config.yaml
method: "mae"
encoder_norm: "layernorm"
decoder_layers: 3
Rows from block 9 of the encoder, named by matrix and row number. Rows with one number belong to one neuron. Each number is 500 + 50 x the weight over its row's rms, rounded and kept within 0 to 999. All counts start at 0. Numbers have three digits each. After the name is the row's rms in percent of the matrix's.
# fc1: MLP up (encoder.blocks.9.mlp.fc1.weight, 768x384), inputs 210-244
# fc2: MLP down (encoder.blocks.9.mlp.fc2.weight, 384x768, transposed), outputs 210-244
fc1.342 103:480400489584572568500524535436449549392478552516427542558514565515507579505477578424439461483488630442504
fc1.343 102:460565491475484477523605458541492486478481487450565509487540566507563476493554482547463510523420454543636
fc1.344 112:403434439498553458525541416543579470400438502421612452508534508392443563433579494549529523464440362523464
fc1.345 110:400610525542473374479583536412463426554449511538494576547495563521483480544401498476481605470523452459490
fc1.346 091:602565464474537479548558495502428454502509494493497531448459525489530544505471471447511615510499393487491
fc1.347 091:537488521506561449531430487473450527474463385509572564567488445428496489471589460469428549447564533369489
fc1.348 100:484545538578501565518510538397515453527458410555486487426450478461585481530404486562423549436503513445474
fc1.349 115:505491494447505525528533539515488420529535552449549544453646587456450456475426482483477523522544555574494
fc1.350 107:431446610402543484480506437454554583542499452506439558506544516510483548470561519463458522477524548507526
fc1.351 103:477391517542504464525492465470453459533436418489572510389501520549561542550431471537561557510489657497416
fc1.352 105:462564569447474554511425444494434514535496593418514454497467505676408528458495487463509525433516586463507
fc1.353 101:519471413475566518358520481534543409469539478556470503539576542452510523618454461447449572476454569516497
fc1.354 116:460408402585556474607464523555449480509507527528482530558534520519371460551527513546472572502442485464522
fc1.355 103:569466452574572428504412539484455522521466481538489533465580510459515524468515485487536492509498383548448
fc1.356 086:442515522508528530574502582494497481484521498422598384527464451542506532536515474497465439541520436522504
fc1.357 083:587477516627531481481468579478467504516583435502519582339452513553441475536559497492551470482453462542452
fc1.358 084:614435549543496471456484504479563566442520321517556461460542438564539475497526460478533583477554547454529
fc1.359 096:560514527516584459506611499488611482449483486483509505484584515465472505575474601435511553503540470511501
fc1.360 082:449408481506490450466392554435428532573513464503492540447545533543552497411494531525499571528514430625476
fc1.361 093:419432554501419575510440501395563519503577503471473538447514446432486460524510512572573532529486476470498
fc1.362 119:525548447577446566453529480492382564410462479539529491498519458617560492479417415523517529574473534494516
fc1.363 102:512478647521448510444473501524518445543544430484510476532453471447663472540465503476406416564501439491459
fc1.364 093:399573607512529497496551463517510502498466486459523486435565634480493530579432531485542544532547510470564
fc1.365 104:415487475427462536451477487512524491514576559445374490540535536488520477512591486469507517516531580472571
fc1.366 083:510580483527545470466566419449475472541580478409507577523456630500525448571436472447524502492566450537534
fc1.367 093:445492476523557539531515529524464460416606564612525512453496525490529497575550514527509580435403492461504
fc1.368 112:429470454465575546479425487466495450513493459525518495404508522471455513469470410488552469441473474395578
fc1.369 097:526483500582540611517506487428566501556499492491469486499483505516498453446473488559570647491589433624358
fc1.370 087:402477507550558511618488555456498428430440526443549476521563456501522502588367489476512541475515524456491
fc1.371 091:518501578506501420415502490478501508557464523520501574420466467478431571514542493492526483491463466490415
fc1.372 128:470523460402520604544510506453457586549532479389509614491513598511472466537485496445476447481521542505540
fc1.373 119:412382527473485511610611446541450518434497497515538471493491594487431503456511500480383541430482402466485
fc1.374 088:476461549491437570490527509508489499563624475535528383513537533419518505568483411573501566438488478546536
fc1.375 084:541459557485517494604532482415506472419385512399499458599540410468522471491440491473446526456533581483537
fc1.376 078:559461496482501497598529427506414442426547466402560525493404583474476463470529566504423538484587509532530
fc1.377 086:505548503467556517442576493469523497484425465486619500452501494486528477492444468407452484442470497501495
fc1.378 103:584501527426546410546460439510507514457503533474491478472543450527402509350489485481537596491494481493463
fc1.379 126:463545493397476446453511439474469474578473438503531538420471401517480455487554595500534473526520490501493
fc1.380 086:494497449538465518468546473572606472491408523453490489495482461498486473500502459559505555543443544585555
fc1.381 104:461470503482447544493500528597447578429478338484494480449487532482469482495530413553467536504420552514445
fc1.382 107:523516522544484459455433486502454568485530552492516510479485499468508437511466487531424481467540476349562
fc1.383 129:472493566459499416568401501484513458459501459625521499484559509423522502443586478509450512445448497479576
fc1.384 100:468493451552461563519449473533509468469533466480536533518471394524552449549508469561579426639522469466494
fc1.385 088:427585560533511568590539526441508556480516444462488506432487475528520409527455491440493497535515473561507
fc1.386 084:531588509530424536491478446569570415484504444382437459524456578538427568394452549512507480492507468576523
fc1.387 106:485488552554398454422614542465516507481455572453553439556503415485459488436439437437459492431553532478550
fc1.388 090:532424479520520475599514386570491441435553456565561522529484525563524513510460451464531432507482473428398
fc1.389 088:567437497510487486585468566429462564501560498496412529525529480499499543474558449503498444471499353469570
fc1.390 102:621479483487480552476470429469502557524484460505498422432471476526451490557479445553517493565536485470499
fc1.391 094:508458545595492551516472542543557498543522519390473531498491503606386484554490418428481494439571554563543
fc1.392 095:499404422470469520533598572473506491611455523506407547553440469517547567511454424443536558508565540587504
fc1.393 095:453519487462532475525511471489545518486559483452547431480539554514395526454481503473562487455525561452579
fc1.394 094:517525550539446505501475495590426515458553504581485495525421539481528493469528534553492499429529541489546
fc1.395 119:436507495460568576488450532425521493473497439528547548457528586619546515427406540448530518481658511545528
fc1.396 105:567524462531533493458513482515431532400480442412493519476527534455453460522534398517554507459563436472452
fc1.397 081:526556545423469505505607502507493519590441532524438493547423505410492435470544517461422524468498540495490
fc1.398 109:562509508455518517531573503527485380494509448489513433472507484508456506454508439465552614489569542560519
fc1.399 080:504407568604539533538486560549455460515542462543537516532497441530431454442440545504450499538514493456435
fc1.400 111:507435563541492483455479534466545409466433600569497492522483445530551471503449477490485556481425462530449
fc1.401 107:480494527517448420479525534465534448438490489554534493423532449455511531492540514560458490458442550481456
fc1.402 096:468517473450651486502504487511475456479548524520525456455427482575513510534520492399470433492428636591538
fc1.403 100:486520516510453438529437535483471499481420592506482470487560514437550531499486523412512508478516481505515
fc1.404 105:434541531459448514496443525503528551453550477537475443507567518518493474412505574450549529574620425402442
fc1.405 121:470528545500450451387455559459529496524536498582486528584513552540522466512549609429498608455530470556530
fc1.406 097:529598578497506480500536584554550519565535492506642541571497505553530574510531533516518588569438425515500
fc1.407 095:518401455530569486555499474494503539462448539541456391454507558513507476483447435504516429577513439516482
fc1.408 093:371390471516466553545514479525465477468539533486427476519437477542538470521518475458485561531534534459548
fc1.409 082:468592436642555519561377545569442478484514427535509568549516444577533487451437519487441538535444514532535
fc1.410 088:533501519576492484601404661466450483527431514514484478532519484519561481459463574550519504452523454578510
fc1.411 106:487501550551433520500473483612523538565558570500555431403435513447537480503492533498526469449499486479512
fc1.412 110:523483511524503479535469473528510494610571561547554571463476453463498595561556598499489472550529469580466
fc1.413 088:465463538567518532454463525461520548437445392444468523533434517453532572481592577477436480490458441468558
fc1.414 101:494460595473574552491546438551527543512434520498475498509489478434467542470488531435526476417550519470440
fc1.415 087:521434499543480548476452493475528575502619492462479558530469512494511456499460615430502464539529557457515
fc1.416 093:470564508527546475578546500557532505439499599488478390482515553438454456461559439491548523421516489455542
fc1.417 107:505522516576484426522481463409496527466664547564516558527535464514468544477516481534488512471473565466462
fc1.418 093:483538600542463388556414504492489440496584482524539466456481482531419497413469502516485467491541424510580
fc1.419 096:476552473545450410457537502522461554578540423498504559519443523531423472389536454486468437557556480548441
fc1.420 101:597544509478510428573534510452527468485495477511407578576489491492491486444516473471482564483528417513516
fc1.421 090:583467522442412487639529583535448542415479493443472537552412501486487481468544568527475546491575512485595
fc1.422 110:516415504533581511483470558417482464431514528548599536488384545526538515494527547451456488547418569461450
fc1.423 103:569532634558469433484443489555497540508516486551489417512496445535444602479499513605462618510499482460404
fc1.424 078:533569463552472513594567492538418607562515530463501554546555585504421492500508432455457457472448572445560
fc1.425 095:488441472518583411487530518497442560503433516457434468523512466568482470557461520615469474549547406464518
fc1.426 100:499575447508374462378538446421438510517527481443460485521465556471518553431482570518508432544482541447448
fc1.427 111:452482528517544482521576525466479430537494501509511468431555480546578484537456510469429582457507553462488
fc1.428 086:574556512583480403570469544427460553396488456507467479499487538492527547444470453495533459438527510528470
fc1.429 089:403542501603396416503537472450462506506427514461419555503472505538673411453580501473481473454494514492485
fc1.430 073:512587480471440430586603416491457500445435489483485583457474594445588543624421508488494448436514555544477
fc1.431 100:462452490507405536447506450536488465460530516455527475549572531480501466455523501429386568557577518460452
fc1.432 095:484589568495503455608543482549440516502467475516552519443439484492553531553502555594578564499469543542538
fc1.433 080:434466575500530563520508588480488450444589484466479540533481463443603429564515406538548540455522500492510
fc1.434 076:505367512481598463481507545434447580497542460517493527545568555544559501561503503494533579535395510502523
fc1.435 117:513411432509559549510514479483541480517506471580449384578457562603487529419564465442551478412461475467435
fc1.436 087:506508569519463473566546388500428563524476456479563451448540350516543485522552633513483543475493544517509
fc1.437 094:472504505598477443581452452516456486504552588394516481474509524391492603530498531520529467518494462473522
fc1.438 135:484510370537465580524532579481493467541437557503523473507528548486520586547528530490406426581490492504453
fc1.439 108:514558500566420383517464550474490501558461481431548526415484467538493535602450515468460421541538470528544
fc1.440 119:467576544411464542516547563428378463464505444540492488497450565511452600435508362458481480459542440521537
fc1.441 077:512502462581469484570497530517467377434478524418418548623527555546642549509533500524459585578468502492615
fc1.442 089:510456452525496500532563437506550522400496389443521471494470428441521557563504563457515557392449431596582
fc1.443 093:549515578486511585527560409484567498534538489587440491400520502546494587487587529528459425504465569520502
fc1.444 119:433493576537517495541519422490452476451504491513565499532515497505624420476488516528545584521508449537440
fc1.445 119:440483500478496548492481507490513517577608553440501495500497430407519508458524511583610513554438486440494
fc1.446 112:630543505513559541423480468442510453491504553537488560477548463547446563491536424540525502513639520459522
fc1.447 095:476491514469510412460428442409427499560460424573511529543464555538532546511474553545522532405458406464488
fc1.448 096:529564603485456442534537509465520468506448493485579473445555478426501532463413480490596440519571559588460
fc1.449 084:432583474495513432524584461518529535593533417435510510492569545547549542527567463474510489479462474523456
fc1.450 099:499569463536405500476503519539527490540485348525532548571553459537455446428501529506538469528495532440462
fc1.451 132:384450566483414517590572440434489418472490489458508507486495485532617477538516500449432487598572477520444
fc1.452 076:504498547531558506508463552495548493533449542536494537389542440525479370451467476435472507474529554483450
fc1.453 102:456519465421495543574493504510460477478499529461518487493635527413503511452490539520573523529584545499454
fc1.454 121:445556532423489535516532486534520473490590519535503450526639516609445605541479474546511479501526555537468
fc1.455 090:455379512562518442520507433588569449549504562393612549508602428517478477460462525473400453469435562535544
fc1.456 090:459457539456494411620420492505518494549489419444508468510415462378580478465617591529462538613512519415465
fc1.457 120:426554444441568458390490516509567456428553474554495499550462505452582484505498418470521562529510450465532
fc1.458 103:530510478527484551502461502485491499497474392513501461462499553505475583501445486451522477515551532480557
fc1.459 099:442492533496589517461466426561505476512544534555572484445422502545422481545472478506537552496458514437516
fc1.460 109:454459436576527490511476456585501480468412516619504399588586545494486459534506576497496505488559575453577
fc1.461 100:588477630482493427451482509533371430478482505453508543451449491462462568510461431469550442534608492538529
fc1.462 075:525522419400585457548453462500493485443502412405515369588370619431553612495455482382401482374396510537519
fc1.463 090:493498456602543542460511567522545369392541475447495542525483519387553521522471498527490623493494464526460
fc1.464 086:528501501542599424503504434506478507431551459488515458519521462408523604566475465424384510478575567463604
fc1.465 095:551534525506522496513555485512487494467465501522481531484510531477498493550497449488569437424524518486508
fc1.466 123:410418534547539403524447504486458486529462462438545466495446494437511425509472482463458368529533508440488
fc1.467 097:577486475521506514557526550480529498505445456534596501465485539528555559497450459563531569586522511503522
fc1.468 084:400448563526506551474410403579527478491494485551542473477461485558454439509483574467487518517539464648517
fc1.469 141:413520463506526545592470384474524515523519429544473480435426411479511477474554551426413514539450415412468
fc1.470 092:434405576535461481519466538553444503507429401427475463459486537549493470508473567538517511517645433481454
fc1.471 106:588614464492465427475642534473443482548424460457475425482533418458418480546527484440552426596579548478466
fc1.472 101:515593562497476496462491468543486493417478492519448470514509597501491538605535495481452584430500556457520
fc1.473 085:448425549532534440441517411484534520512472507508498484493676587533460502483561508460463580566504402485500
fc1.474 092:502421457474503483614568651482542521460567523505508483507581523512469378479451462451349520514476506516506
fc1.475 091:543524483561448445493447430493464546466419513474415472529521551574491513533517518542534480493452456513481
fc1.476 109:438451521459494535512432542425447613401540465499539412434589439592462463566503501367443545449447528473492
fc1.477 130:478514560529486480440485435466449454536459557516458550652419442469546487479525600590549535482433456419474
fc1.478 084:470507510447577484490530515533426447503484439457546509508495464443450453571580532458428603489477471494551
fc1.479 116:559457630371561492516482564575494536568502526528455539521479558495457483506496502396403392345573503538501
fc1.480 115:454449490504563470422438503453501549510540379616417439476374490501510472450574484467482474424411461431475
fc1.481 090:521525551513503534440554418464455554428500449482555472527612528428380542588464532493500469445542579472523
fc1.482 106:556523430540484531555547413506493443401462520559435518464496518407409552553598499459525454464502498513582
fc1.483 127:503489519509518454391448591538494561455483513489418496412532522426443349444512477541504517466532543523553
fc1.484 098:514379520575482584489483589530588414520528503473566499512545430456528446508492530509423527477448536481484
fc1.485 091:532558545523485532477614510520505545445519451564526497441551496597560523401422490477591517515489483456518
fc1.486 139:537540491590570479351460530489512429505484522501506388514580532522487501487553475485535588485485497535526
fc1.487 096:519519570553521493454493604483502448509470439579546481524445521463545456472431527449532508555430515428431
fc1.488 104:505636482545508473535584593522516557587588452498519493502513458658532565402492515471494529560492591484483
fc1.489 098:523485475481540510450523515485477530479616500404511436531435614579553595545492516483441546523513480590489
fc1.490 096:421525563546415491485456556501487521467469535615522537556444427544533557510476500519465484533501525501581
fc1.491 106:433576524572456396627500418504559533500407529516478499515511502546487505535480583559448579492451499448565
fc1.492 109:549612562520437494648453438538417557499531387439494493530533570423428548468502506416525473520531555466517
fc1.493 105:492436509589519547553513650479488583664535446564525472483538504494489516429537446534556457516449501570446
fc1.494 100:451533482512455435522470556490546432615556445500537473445482550444539522573483495503437532474579435500452
fc1.495 091:440512493470498510570482511417567480579432536469603356485462498425475440477532499478508593542523448505471
fc1.496 098:503466541463557536589500508532457494510480601430528556495479485563538556508454526427460503514544494529480
fc1.497 113:504482458495528485388515486431436507497555519481506445485454494522486499479575471552600470450535447511484
fc1.498 095:494491534592454499477432483615463476542419486533419473460549508556477480476499508612437583509532467508478
fc1.499 116:419537522488472516570466451547445505553464465558582434521446397512549535519432612438509550477477436406467
fc1.500 089:582497513517437540439500475504437467453545463595537511434506453449449550568448421566510499488535540526639
fc1.501 106:469537508511530567483449570460479494537501529532495511569460431543503565458439402486450492493517463582484
fc2.342 101:428505537487519460443468505593531540592493386531603428457491518499489440488496432558534548571471429527559
fc2.343 100:537462541535476525523303518492497423538541547515497494565422432493491537486464478438534475470567504511405
fc2.344 103:554542584552395558527499578443498537584488490546447540538515498617528499540435518515504506569594647494557
fc2.345 105:548379446392477608538421474542553449423538511575498545500520555531537587420580500531448502529492525555568
fc2.346 094:389432517552446527437455457451473438514483532492492538484622505432462523552591431616439467452597592525513
fc2.347 093:461445425469504557473526463492488478526522476476514518434380562542502464538421413511481516505494426541554
fc2.348 099:508419444397491455407484611586505574467482633498593487475510506447441563419547522479510431527555524512470
fc2.349 116:447436586535481498539467499505483542578494413484448568454382505645528494484498492446504496474494457468481
fc2.350 106:547519403618448490467486531557461497468508518501505428521435473525481426505447499526540459483460414501464
fc2.351 114:491470533384549517501502455574475538462477525490420505519564483437527532468523416405496551509526434475550
fc2.352 107:497483518545577485488551521596511494479524385552496516532488498349567471503525516543452493610517380476496
fc2.353 099:474481599505469485644476523482495569543540448444477511471436436498550427420509585510574481506588491477471
fc2.354 122:561615554523489578456562491454568477489516579526569514467486486485608538470498527505533485483573525522479
fc2.355 104:474518554419505603466477429514477567449533534434462448458457480529536452506469500614503484496475601451524
fc2.356 089:549597434590536475522570485477543492512488502520462554521605496480519557456487449579518498477466440475521
fc2.357 088:493546502410466569503555499554564544498412469486498438674585490504515521478411481393507546518471475441546
fc2.358 094:419574484504544512642532507448478505524479461510498440551478505509514541446457523492461457532449417460575
fc2.359 093:574546493516547574464506450449503515592472409537460507500470546518505463546425494499441477468404488496569
fc2.360 081:511507503499496536530474512524572476524515563522504472505489540438445484547437463523502495469513557420517
fc2.361 098:592588481560586430497518502563457507524397518518530409578478520531577510493519529470522456472438426542443
fc2.362 108:454525537480447398486399630514488536477539513470495471480550506454464539527510562558526505421596489515485
fc2.363 100:473550399493538410539540504496473592464482558487502512472471486504410460431559516509551530478482543512502
fc2.364 092:518482511397438502662506503457501533497620569517472419544507541522433548417517551490399514531615489484461
fc2.365 095:557483436557520428470441488483515482536438375497579525484482461505492446539442516478545489504499505508507
fc2.366 089:475449494519519498549477544423524492484421578606488492544403444512428568503541570508477489495494479474478
fc2.367 097:513502512469463498431460409541512479607417485510531409512480476539486513458409454531488464534567513497530
fc2.368 115:455503494501380501451542537503501498472477549530563480571458476575586484490457547480520549470575458579416
fc2.369 098:504445440468455405496536503522410512474493485493485529485536462521617509566464486501445427569482572405551
fc2.370 086:562505399448441427498600461492536498450481550467421540543511526528528489450550463465419583524501465473589
fc2.371 090:541529414442444486554499477462540492525451429484516569483504503446545399556404531525474477494515490524493
fc2.372 115:486432489585485470506488549498457549448450525539414534530418490539477503533530579490409460564555470485477
fc2.373 105:543459517508423457476489496487558449413545472482494547503484464459491611472559452571460593535480659485533
fc2.374 094:449526431509446492428488434495527452542454573436537642503559500648459458425491525373464549603482572438457
fc2.375 093:535584456384557470519459536504567458580541574449481523494538511437533559470570419615512491548640518553471
fc2.376 082:511454529517466506480489438436535424581471494354498492482516506480439516467526503449553561438454548491552
fc2.377 093:479567475540458499511473510565459471457548510545573428474450443480412542439516504451503497525528510502505
fc2.378 103:422513448558481573490499502443496543517457478588436487548432559476564476596504490528473414553523471546535
fc2.379 117:416442443478477444540496540486456473549459505481502531504488542521477498409486444482632483450536531529455
fc2.380 094:515462562535484456503418534471423471469531570538519457514511589531500506465555540495532460509550474387450
fc2.381 109:578513404527542517458582504573530461488447542542437547607416493449548516541554560420472502442585493497467
fc2.382 102:408512478507438452511526443500559437574447418541475505471539469484487520508525531473584434455535430558538
fc2.383 112:487503494465480531516532580501496506611505462424454402513459450492546480512527597458511538581482500508495
fc2.384 104:493467552502523379538586561525462521521443529525490473505490556468510567486507535488457507359506583494534
fc2.385 093:493501497529525522540517487488496572531502627474455572478494452548511531482566473443436504460459478544566
fc2.386 093:428427459541534485521499581473438495511410544589610512470537486399493438596538422428508513472540529432516
fc2.387 104:568452468427580548515444599443470468519430391570508455475478540552535479523492561544533510565389460545517
fc2.388 088:418500485568457457426479537390510480535454490421464471430498516464425430532488505511626498539478434434560
fc2.389 087:416535514507523504426498442540504403435496464545553484528438488520526473487449557525547539506505618451441
fc2.390 103:346509559494450431524547629490505437514508551532543596499551442451509551444543583492529519473498485568502
fc2.391 096:505554534516479440487540563440537493497528459513507535469569474465492450447451513516535519543427457498489
fc2.392 097:627481510474538545478513522505548460387540544481602505497547431402497469517500581510515550511498573546489
fc2.393 098:568513522536537517492475594465451456576430534531572596529464454519596493486530471484388488449476465503449
fc2.394 092:458490490492561489410504526465508482531491507443544518474547406536460490509491507455490367497521496518395
fc2.395 145:591500537495477431490546437548486475588553555513477474542473401404491449508538526498491578612446477390516
fc2.396 105:428446580489487504495586522565481458524488538487542465540487485529501488487482519528487507563454593504525
fc2.397 082:452438403528463481493459573456527436433513445500511554535461478508466504478508515514539483539551474458529
fc2.398 105:479490487514504468495435553472555567507482497548482443477476578427529422452540497473511529465451409451457
fc2.399 081:480538466501417383501494495509522553523504380472457364438486555587511540391467462513495434439557457535521
fc2.400 105:497521460435557524458517516486459579555503398450533484507479553475485514540530496463515445510539512508535
fc2.401 098:501570468494522395469547431426462576507489413483498551509559466474444442523556502531487507464560548529488
fc2.402 098:417483530561399502565512436580558553471434390459520510553546533449452429438499528609526646521596461498526
fc2.403 102:488572525533493570461492606440442453519540477560542439610516511595541433537426445548512490498556521515518
fc2.404 103:543498472525555455501557403521442476480488483571516558498476557540531473507481485576509579455442483564534
fc2.405 113:549610525468505396457471500553541518496522440486565407417437469542495528515516514513602557558496486442504
fc2.406 101:539558498602491538445526598479508485520495486446465471475484566539488432540483486483489457478555558435538
fc2.407 091:475543477491498485464473527570558519526458434580484523552449505543595474582510422542422490500530462492439
fc2.408 094:624578480529537531456583468527497550404527492475491562504599496476445562504524561603451471479551487579396
fc2.409 083:511400510477410567503552402469589563510472490473554516471474565494490591533538462430471581453535407534430
fc2.410 096:518525463473556544447521490520470498494610512536484497463505500520548507479504455459536539561457518441520
fc2.411 101:485525548511549464568486515378523495428406436482501582610547551524467514531510411500501494523506564532469
fc2.412 107:452501476490486490422552514517542492456579432558442423542529504483517452513495497486515527499464501422502
fc2.413 087:444431523486526466426484535474472482568527439487596539525541497487428480512495377484520557473513465551463
fc2.414 099:573541465534398410464464569475459458478540448505516499471468539556563466532511467548453530573491471515597
fc2.415 091:448596521529564451507540490530500417584516573454559476421479442502565478542544477513586478478477572448552
fc2.416 094:487537504473536517465494520473548539438490552496434497449498428533560497529498560521545535511528506553519
fc2.417 113:458518501458466534496526572544588480543418420441551438461548556548589485408533509472475554469448517477555
fc2.418 095:443454421498526580500534456491512500457462512539441566522469553472472444505517480507522557518519492532431
fc2.419 099:507489482429479605567412407464523558531496555538489450477536439481534536547369539511521507487489496477519
fc2.420 106:417486535589501591455487450577447489437436518485593473399547567507507486525549468553514509476445573515475
fc2.421 091:507581616588453613473522520497528441563517456495468473431533544533500420458496474445461557507444509594506
fc2.422 106:509505526440463459506530496534505462531487556391446467484586481463561428543512492519414533421525503571522
fc2.423 103:440434528480509481424400555524470494515505515430505593407493546401513474418524484470495386517488456480514
fc2.424 087:482385514492507453426429494499449390537576565489456460579453485486557488478528506510564512555530437510533
fc2.425 097:561443518560395495456546415483519467431442512460508535529554429474425514494430590428524510463523528497509
fc2.426 094:435469507462557566593445547532493379557541520564530470497466414476548502423511491488552571478567514568541
fc2.427 104:516455484496489546533453456476566491566541496448568547560515483382413558431484493478515381555463396521552
fc2.428 085:459430519550558502454531489431472550528535498505467493513573496491568491609447486526547554444497448500517
fc2.429 091:480497474544516534465535429473452427583523502523500490465448466571541541546485572498494475457482516524593
fc2.430 076:423576516559510540457546557467520519433476455527454485514568445387541433436553517517551526481502400507545
fc2.431 094:532451491537591503554470477421534507489455535481435501410454529506540400533477455490480570519564517568549
fc2.432 099:401513515561513477474479491535571461510465579484576486490530529494490564480602473386524488474542471486476
fc2.433 093:477501499605557446512497451485430438487444501547507577510462536518633522580525445531515528585423454563508
fc2.434 084:438483480521586475484466395501442512475590595490574398508468476419454480518497458487429444447523367491405
fc2.435 112:514551579479401436585500507511462562515520450461444525455561440418556451631376474508426501453561501525532
fc2.436 087:542468531516512564465508556470415414514514505603443511526437563556488480470513430467553574478490423469441
fc2.437 096:490464472377527578442579560472492430496470419488538467563510494613483473475428481406477521569422500440577
fc2.438 122:512560580523498493553437460563443559498480532503546492480542558463507443584522404532488554389456480496442
fc2.439 109:420459450487583507476457507517421433497608524508539549515472546467481595447471493438485565572450461462519
fc2.440 128:472479520551532519509524518478561495584490531476486532499529470485503507520450604539540517545506498407560
fc2.441 081:533565427448538531441512495470543493526550434487596512515547465541526482426457575472511457546484468502501
fc2.442 093:506550486514587467438432506536521467593561560466507431525551516576510433539406509473523474518490492522505
fc2.443 094:392447434527562431476532613484486526541450513421550542579504547518530458504460421432575519535584411507477
fc2.444 126:404511473556543501455475543468509467569454481452460501541521468467445618526518437499490504480489477466552
fc2.445 107:531494528512491495421565452427485489466387477542467527498492543605433475524532478449436498464536441518439
fc2.446 110:426439535540457464586510543574483549530474447467569465467473569452526415564477573453496430542433510561463
fc2.447 099:568529464477439554485615480522486453416517504462487576486473520421521521538482477489499439546491566567513
fc2.448 098:515482468473625432470458516532530538457437455508552514532434511524528426454623494504426428465494521459491
fc2.449 087:514437528542454507474390509534484446402493518505533479525487460448446469470424526541526553566540487531516
fc2.450 099:432402507516521566412533494539511556507550510547440558419457471530438489557525568491493466443608549534479
fc2.451 126:508391497450491485488493675577519510539503534476393523417510469514473490473444545529515487564520487493438
fc2.452 082:519523571490483533545440420483473497584526471455537475561393490438507536512562482435573471442472436483524
fc2.453 099:460426629576529390518505481467505468491464456468566470514448443486488495625486455482468494508537450490474
fc2.454 108:510461444583507464472457556526505585512455561442514535454400463354541397427553568473546568561423476526534
fc2.455 093:571641542530465604504542475454418511484477444508445380523389603495501508540566400617576545489503493505500
fc2.456 090:468516374575542491500543499551524600517549544453510498495486493489457508480431580579501551446510503529458
fc2.457 106:543430566540444520593553520534497610581491476485546465474536539545442530525529556511535484470517576603553
fc2.458 106:551467411441509492554493410470554460472536556451487477488553539457422432410579517451478466430511436477444
fc2.459 097:503477551531495499517444553490525535493429460432494556498597522477591498474532463521433435535462500541453
fc2.460 110:553545553386503512440537556403514535541540455372531581418403453516516576476506440540483447539446456542432
fc2.461 099:495464456573531528481527494458478535449571440458513377502493555588562449496541535533426528461470522556582
fc2.462 082:423511453606472569496500525541541470494499507498555598442512515461514620458533419499496476485423417547446
fc2.463 091:417435477487501514509535475459521530580540424524569481547524513475452517426531546593405453519463491438507
fc2.464 092:468487490506403545525557574436465482553414526587560464504496518507515499577405429519620480485478545519584
fc2.465 104:464456507513521510492450535492515434498508496448473458535538547566552574456482523513452533505493504460503
fc2.466 125:555570579556477547435490616495512459559505555548488547492565504498473504552580483559517531475478475569532
fc2.467 097:343475575560546442460423446469512503549549502448499459535507506505395529517584576426530481390484481531525
fc2.468 086:655465476475486501550477513440493595509545405458457611502572420509474539444526459425518525452460489462506
fc2.469 118:492601454442482461403513595578501469443464511458452492553506506457546561506639474616542628498436613431408
fc2.470 093:518556415388530485557490447466504509541511511633529546567492504472493548538475472540569559527517606570463
fc2.471 109:473395537537556517539396510499528542491564529538496535552508541556533452494470467582475598385387530542445
fc2.472 095:536400505454382511491434456520501437506482606515503532493487511541451451401460517540467518541561465589498
fc2.473 089:574628538467473528503510584507528511510456433541448493497431403421566535469486483595507460438489514550510
fc2.474 097:521558603504513464502532485448383613503452510619505489567430543490459555480488552571537518447446480449535
fc2.475 089:562423516505516600554471503462490520510539432510516471527520424490451473487499560450499521480438444550558
fc2.476 107:477558545468558532466532419471486517527584444458474464563469539456502492480467512518455454502528475493452
fc2.477 116:475438456509552538540583453512527507460573424507552543401554574500464498572454409406499476537520549527562
fc2.478 084:480589472500543495518507525577552504485458515517590555587415510420528540425519468514509380593452510492567
fc2.479 105:426575474454465472540549468561515522492454454485502462530454443482528476447547525451479500508460489523417
fc2.480 114:581434488553512431551429528497525463459475557406547561434562539463525569507439468518552515483488403500519
fc2.481 091:489510553495448474633508506570518407594471529490513484462414521483525455511558527515552495594507445532462
fc2.482 106:414519518492517485472468590575531527655489469435551479461545413554593449435400533463492556473447445457391
fc2.483 120:529526512459481553464428463418333537501481460477560470502540452552534456522477444452503571557538435463405
fc2.484 108:493446474494607362573533516416436450497481480446451453481444499483523450512496511477510554538508448443427
fc2.485 101:477501520479537525453498522527462464557599490476538443546632516583463441587460511576475538477486460516464
fc2.486 125:583374476486462534569432518519459549588354593490459490471534510448446503486475494490541506382527533495486
fc2.487 104:554404505446409509460490400494510476454428554416456521433529453574504486494529508568454530520546458515549
fc2.488 103:445407500416556539536506414514514465329484562585429496553537498397472451574504514568533457415565471518508
fc2.489 114:443495462490531458489485532445530482456458556587604517448578486484552404482506473542626564431555513416462
fc2.490 096:562444455447577476505538421458449571555545522501458428458532490482521473503556523509501486506518516448514
fc2.491 107:496446528513565630441521563504490446514556465565506536498482484459557458486546392474631488544544457486485
fc2.492 104:548487462504498503501514571444574501466473534477446474519589495582502472459436545525467490596535502639490
fc2.493 102:447582494551465499465452432507456454452476592462487529459511529534497429647462494476502591364535497528479
fc2.494 109:548468514484511513425557476479489490457519517441540490523573398508445523385482511412473436409469564427520
fc2.495 094:515588405526520504509468487531494447451600466546465533498548517534500496595492483445448532519483520476501
fc2.496 094:565548493488481470467523458472534474419462477537532459514529598413474439486534502436430459543470517482537
fc2.497 106:512536581562558493542478568551540511490473544528428575532470486451525482572437552422419558506412527534527
fc2.498 105:486502459472496442513464447471582539480571515519529494493475469528458500528473561561487466538529400372534
fc2.499 105:523391483461506451427542543431547431555530548488437423489545472508457477459606434564425378533584488563528
fc2.500 096:415525539512572473649479543452488483559500472445519516492428510577570461452504509486408530453517529431388
fc2.501 103:562490499472488486463529439457508505478526494529458441480477511492538472529583566461584517532467587394505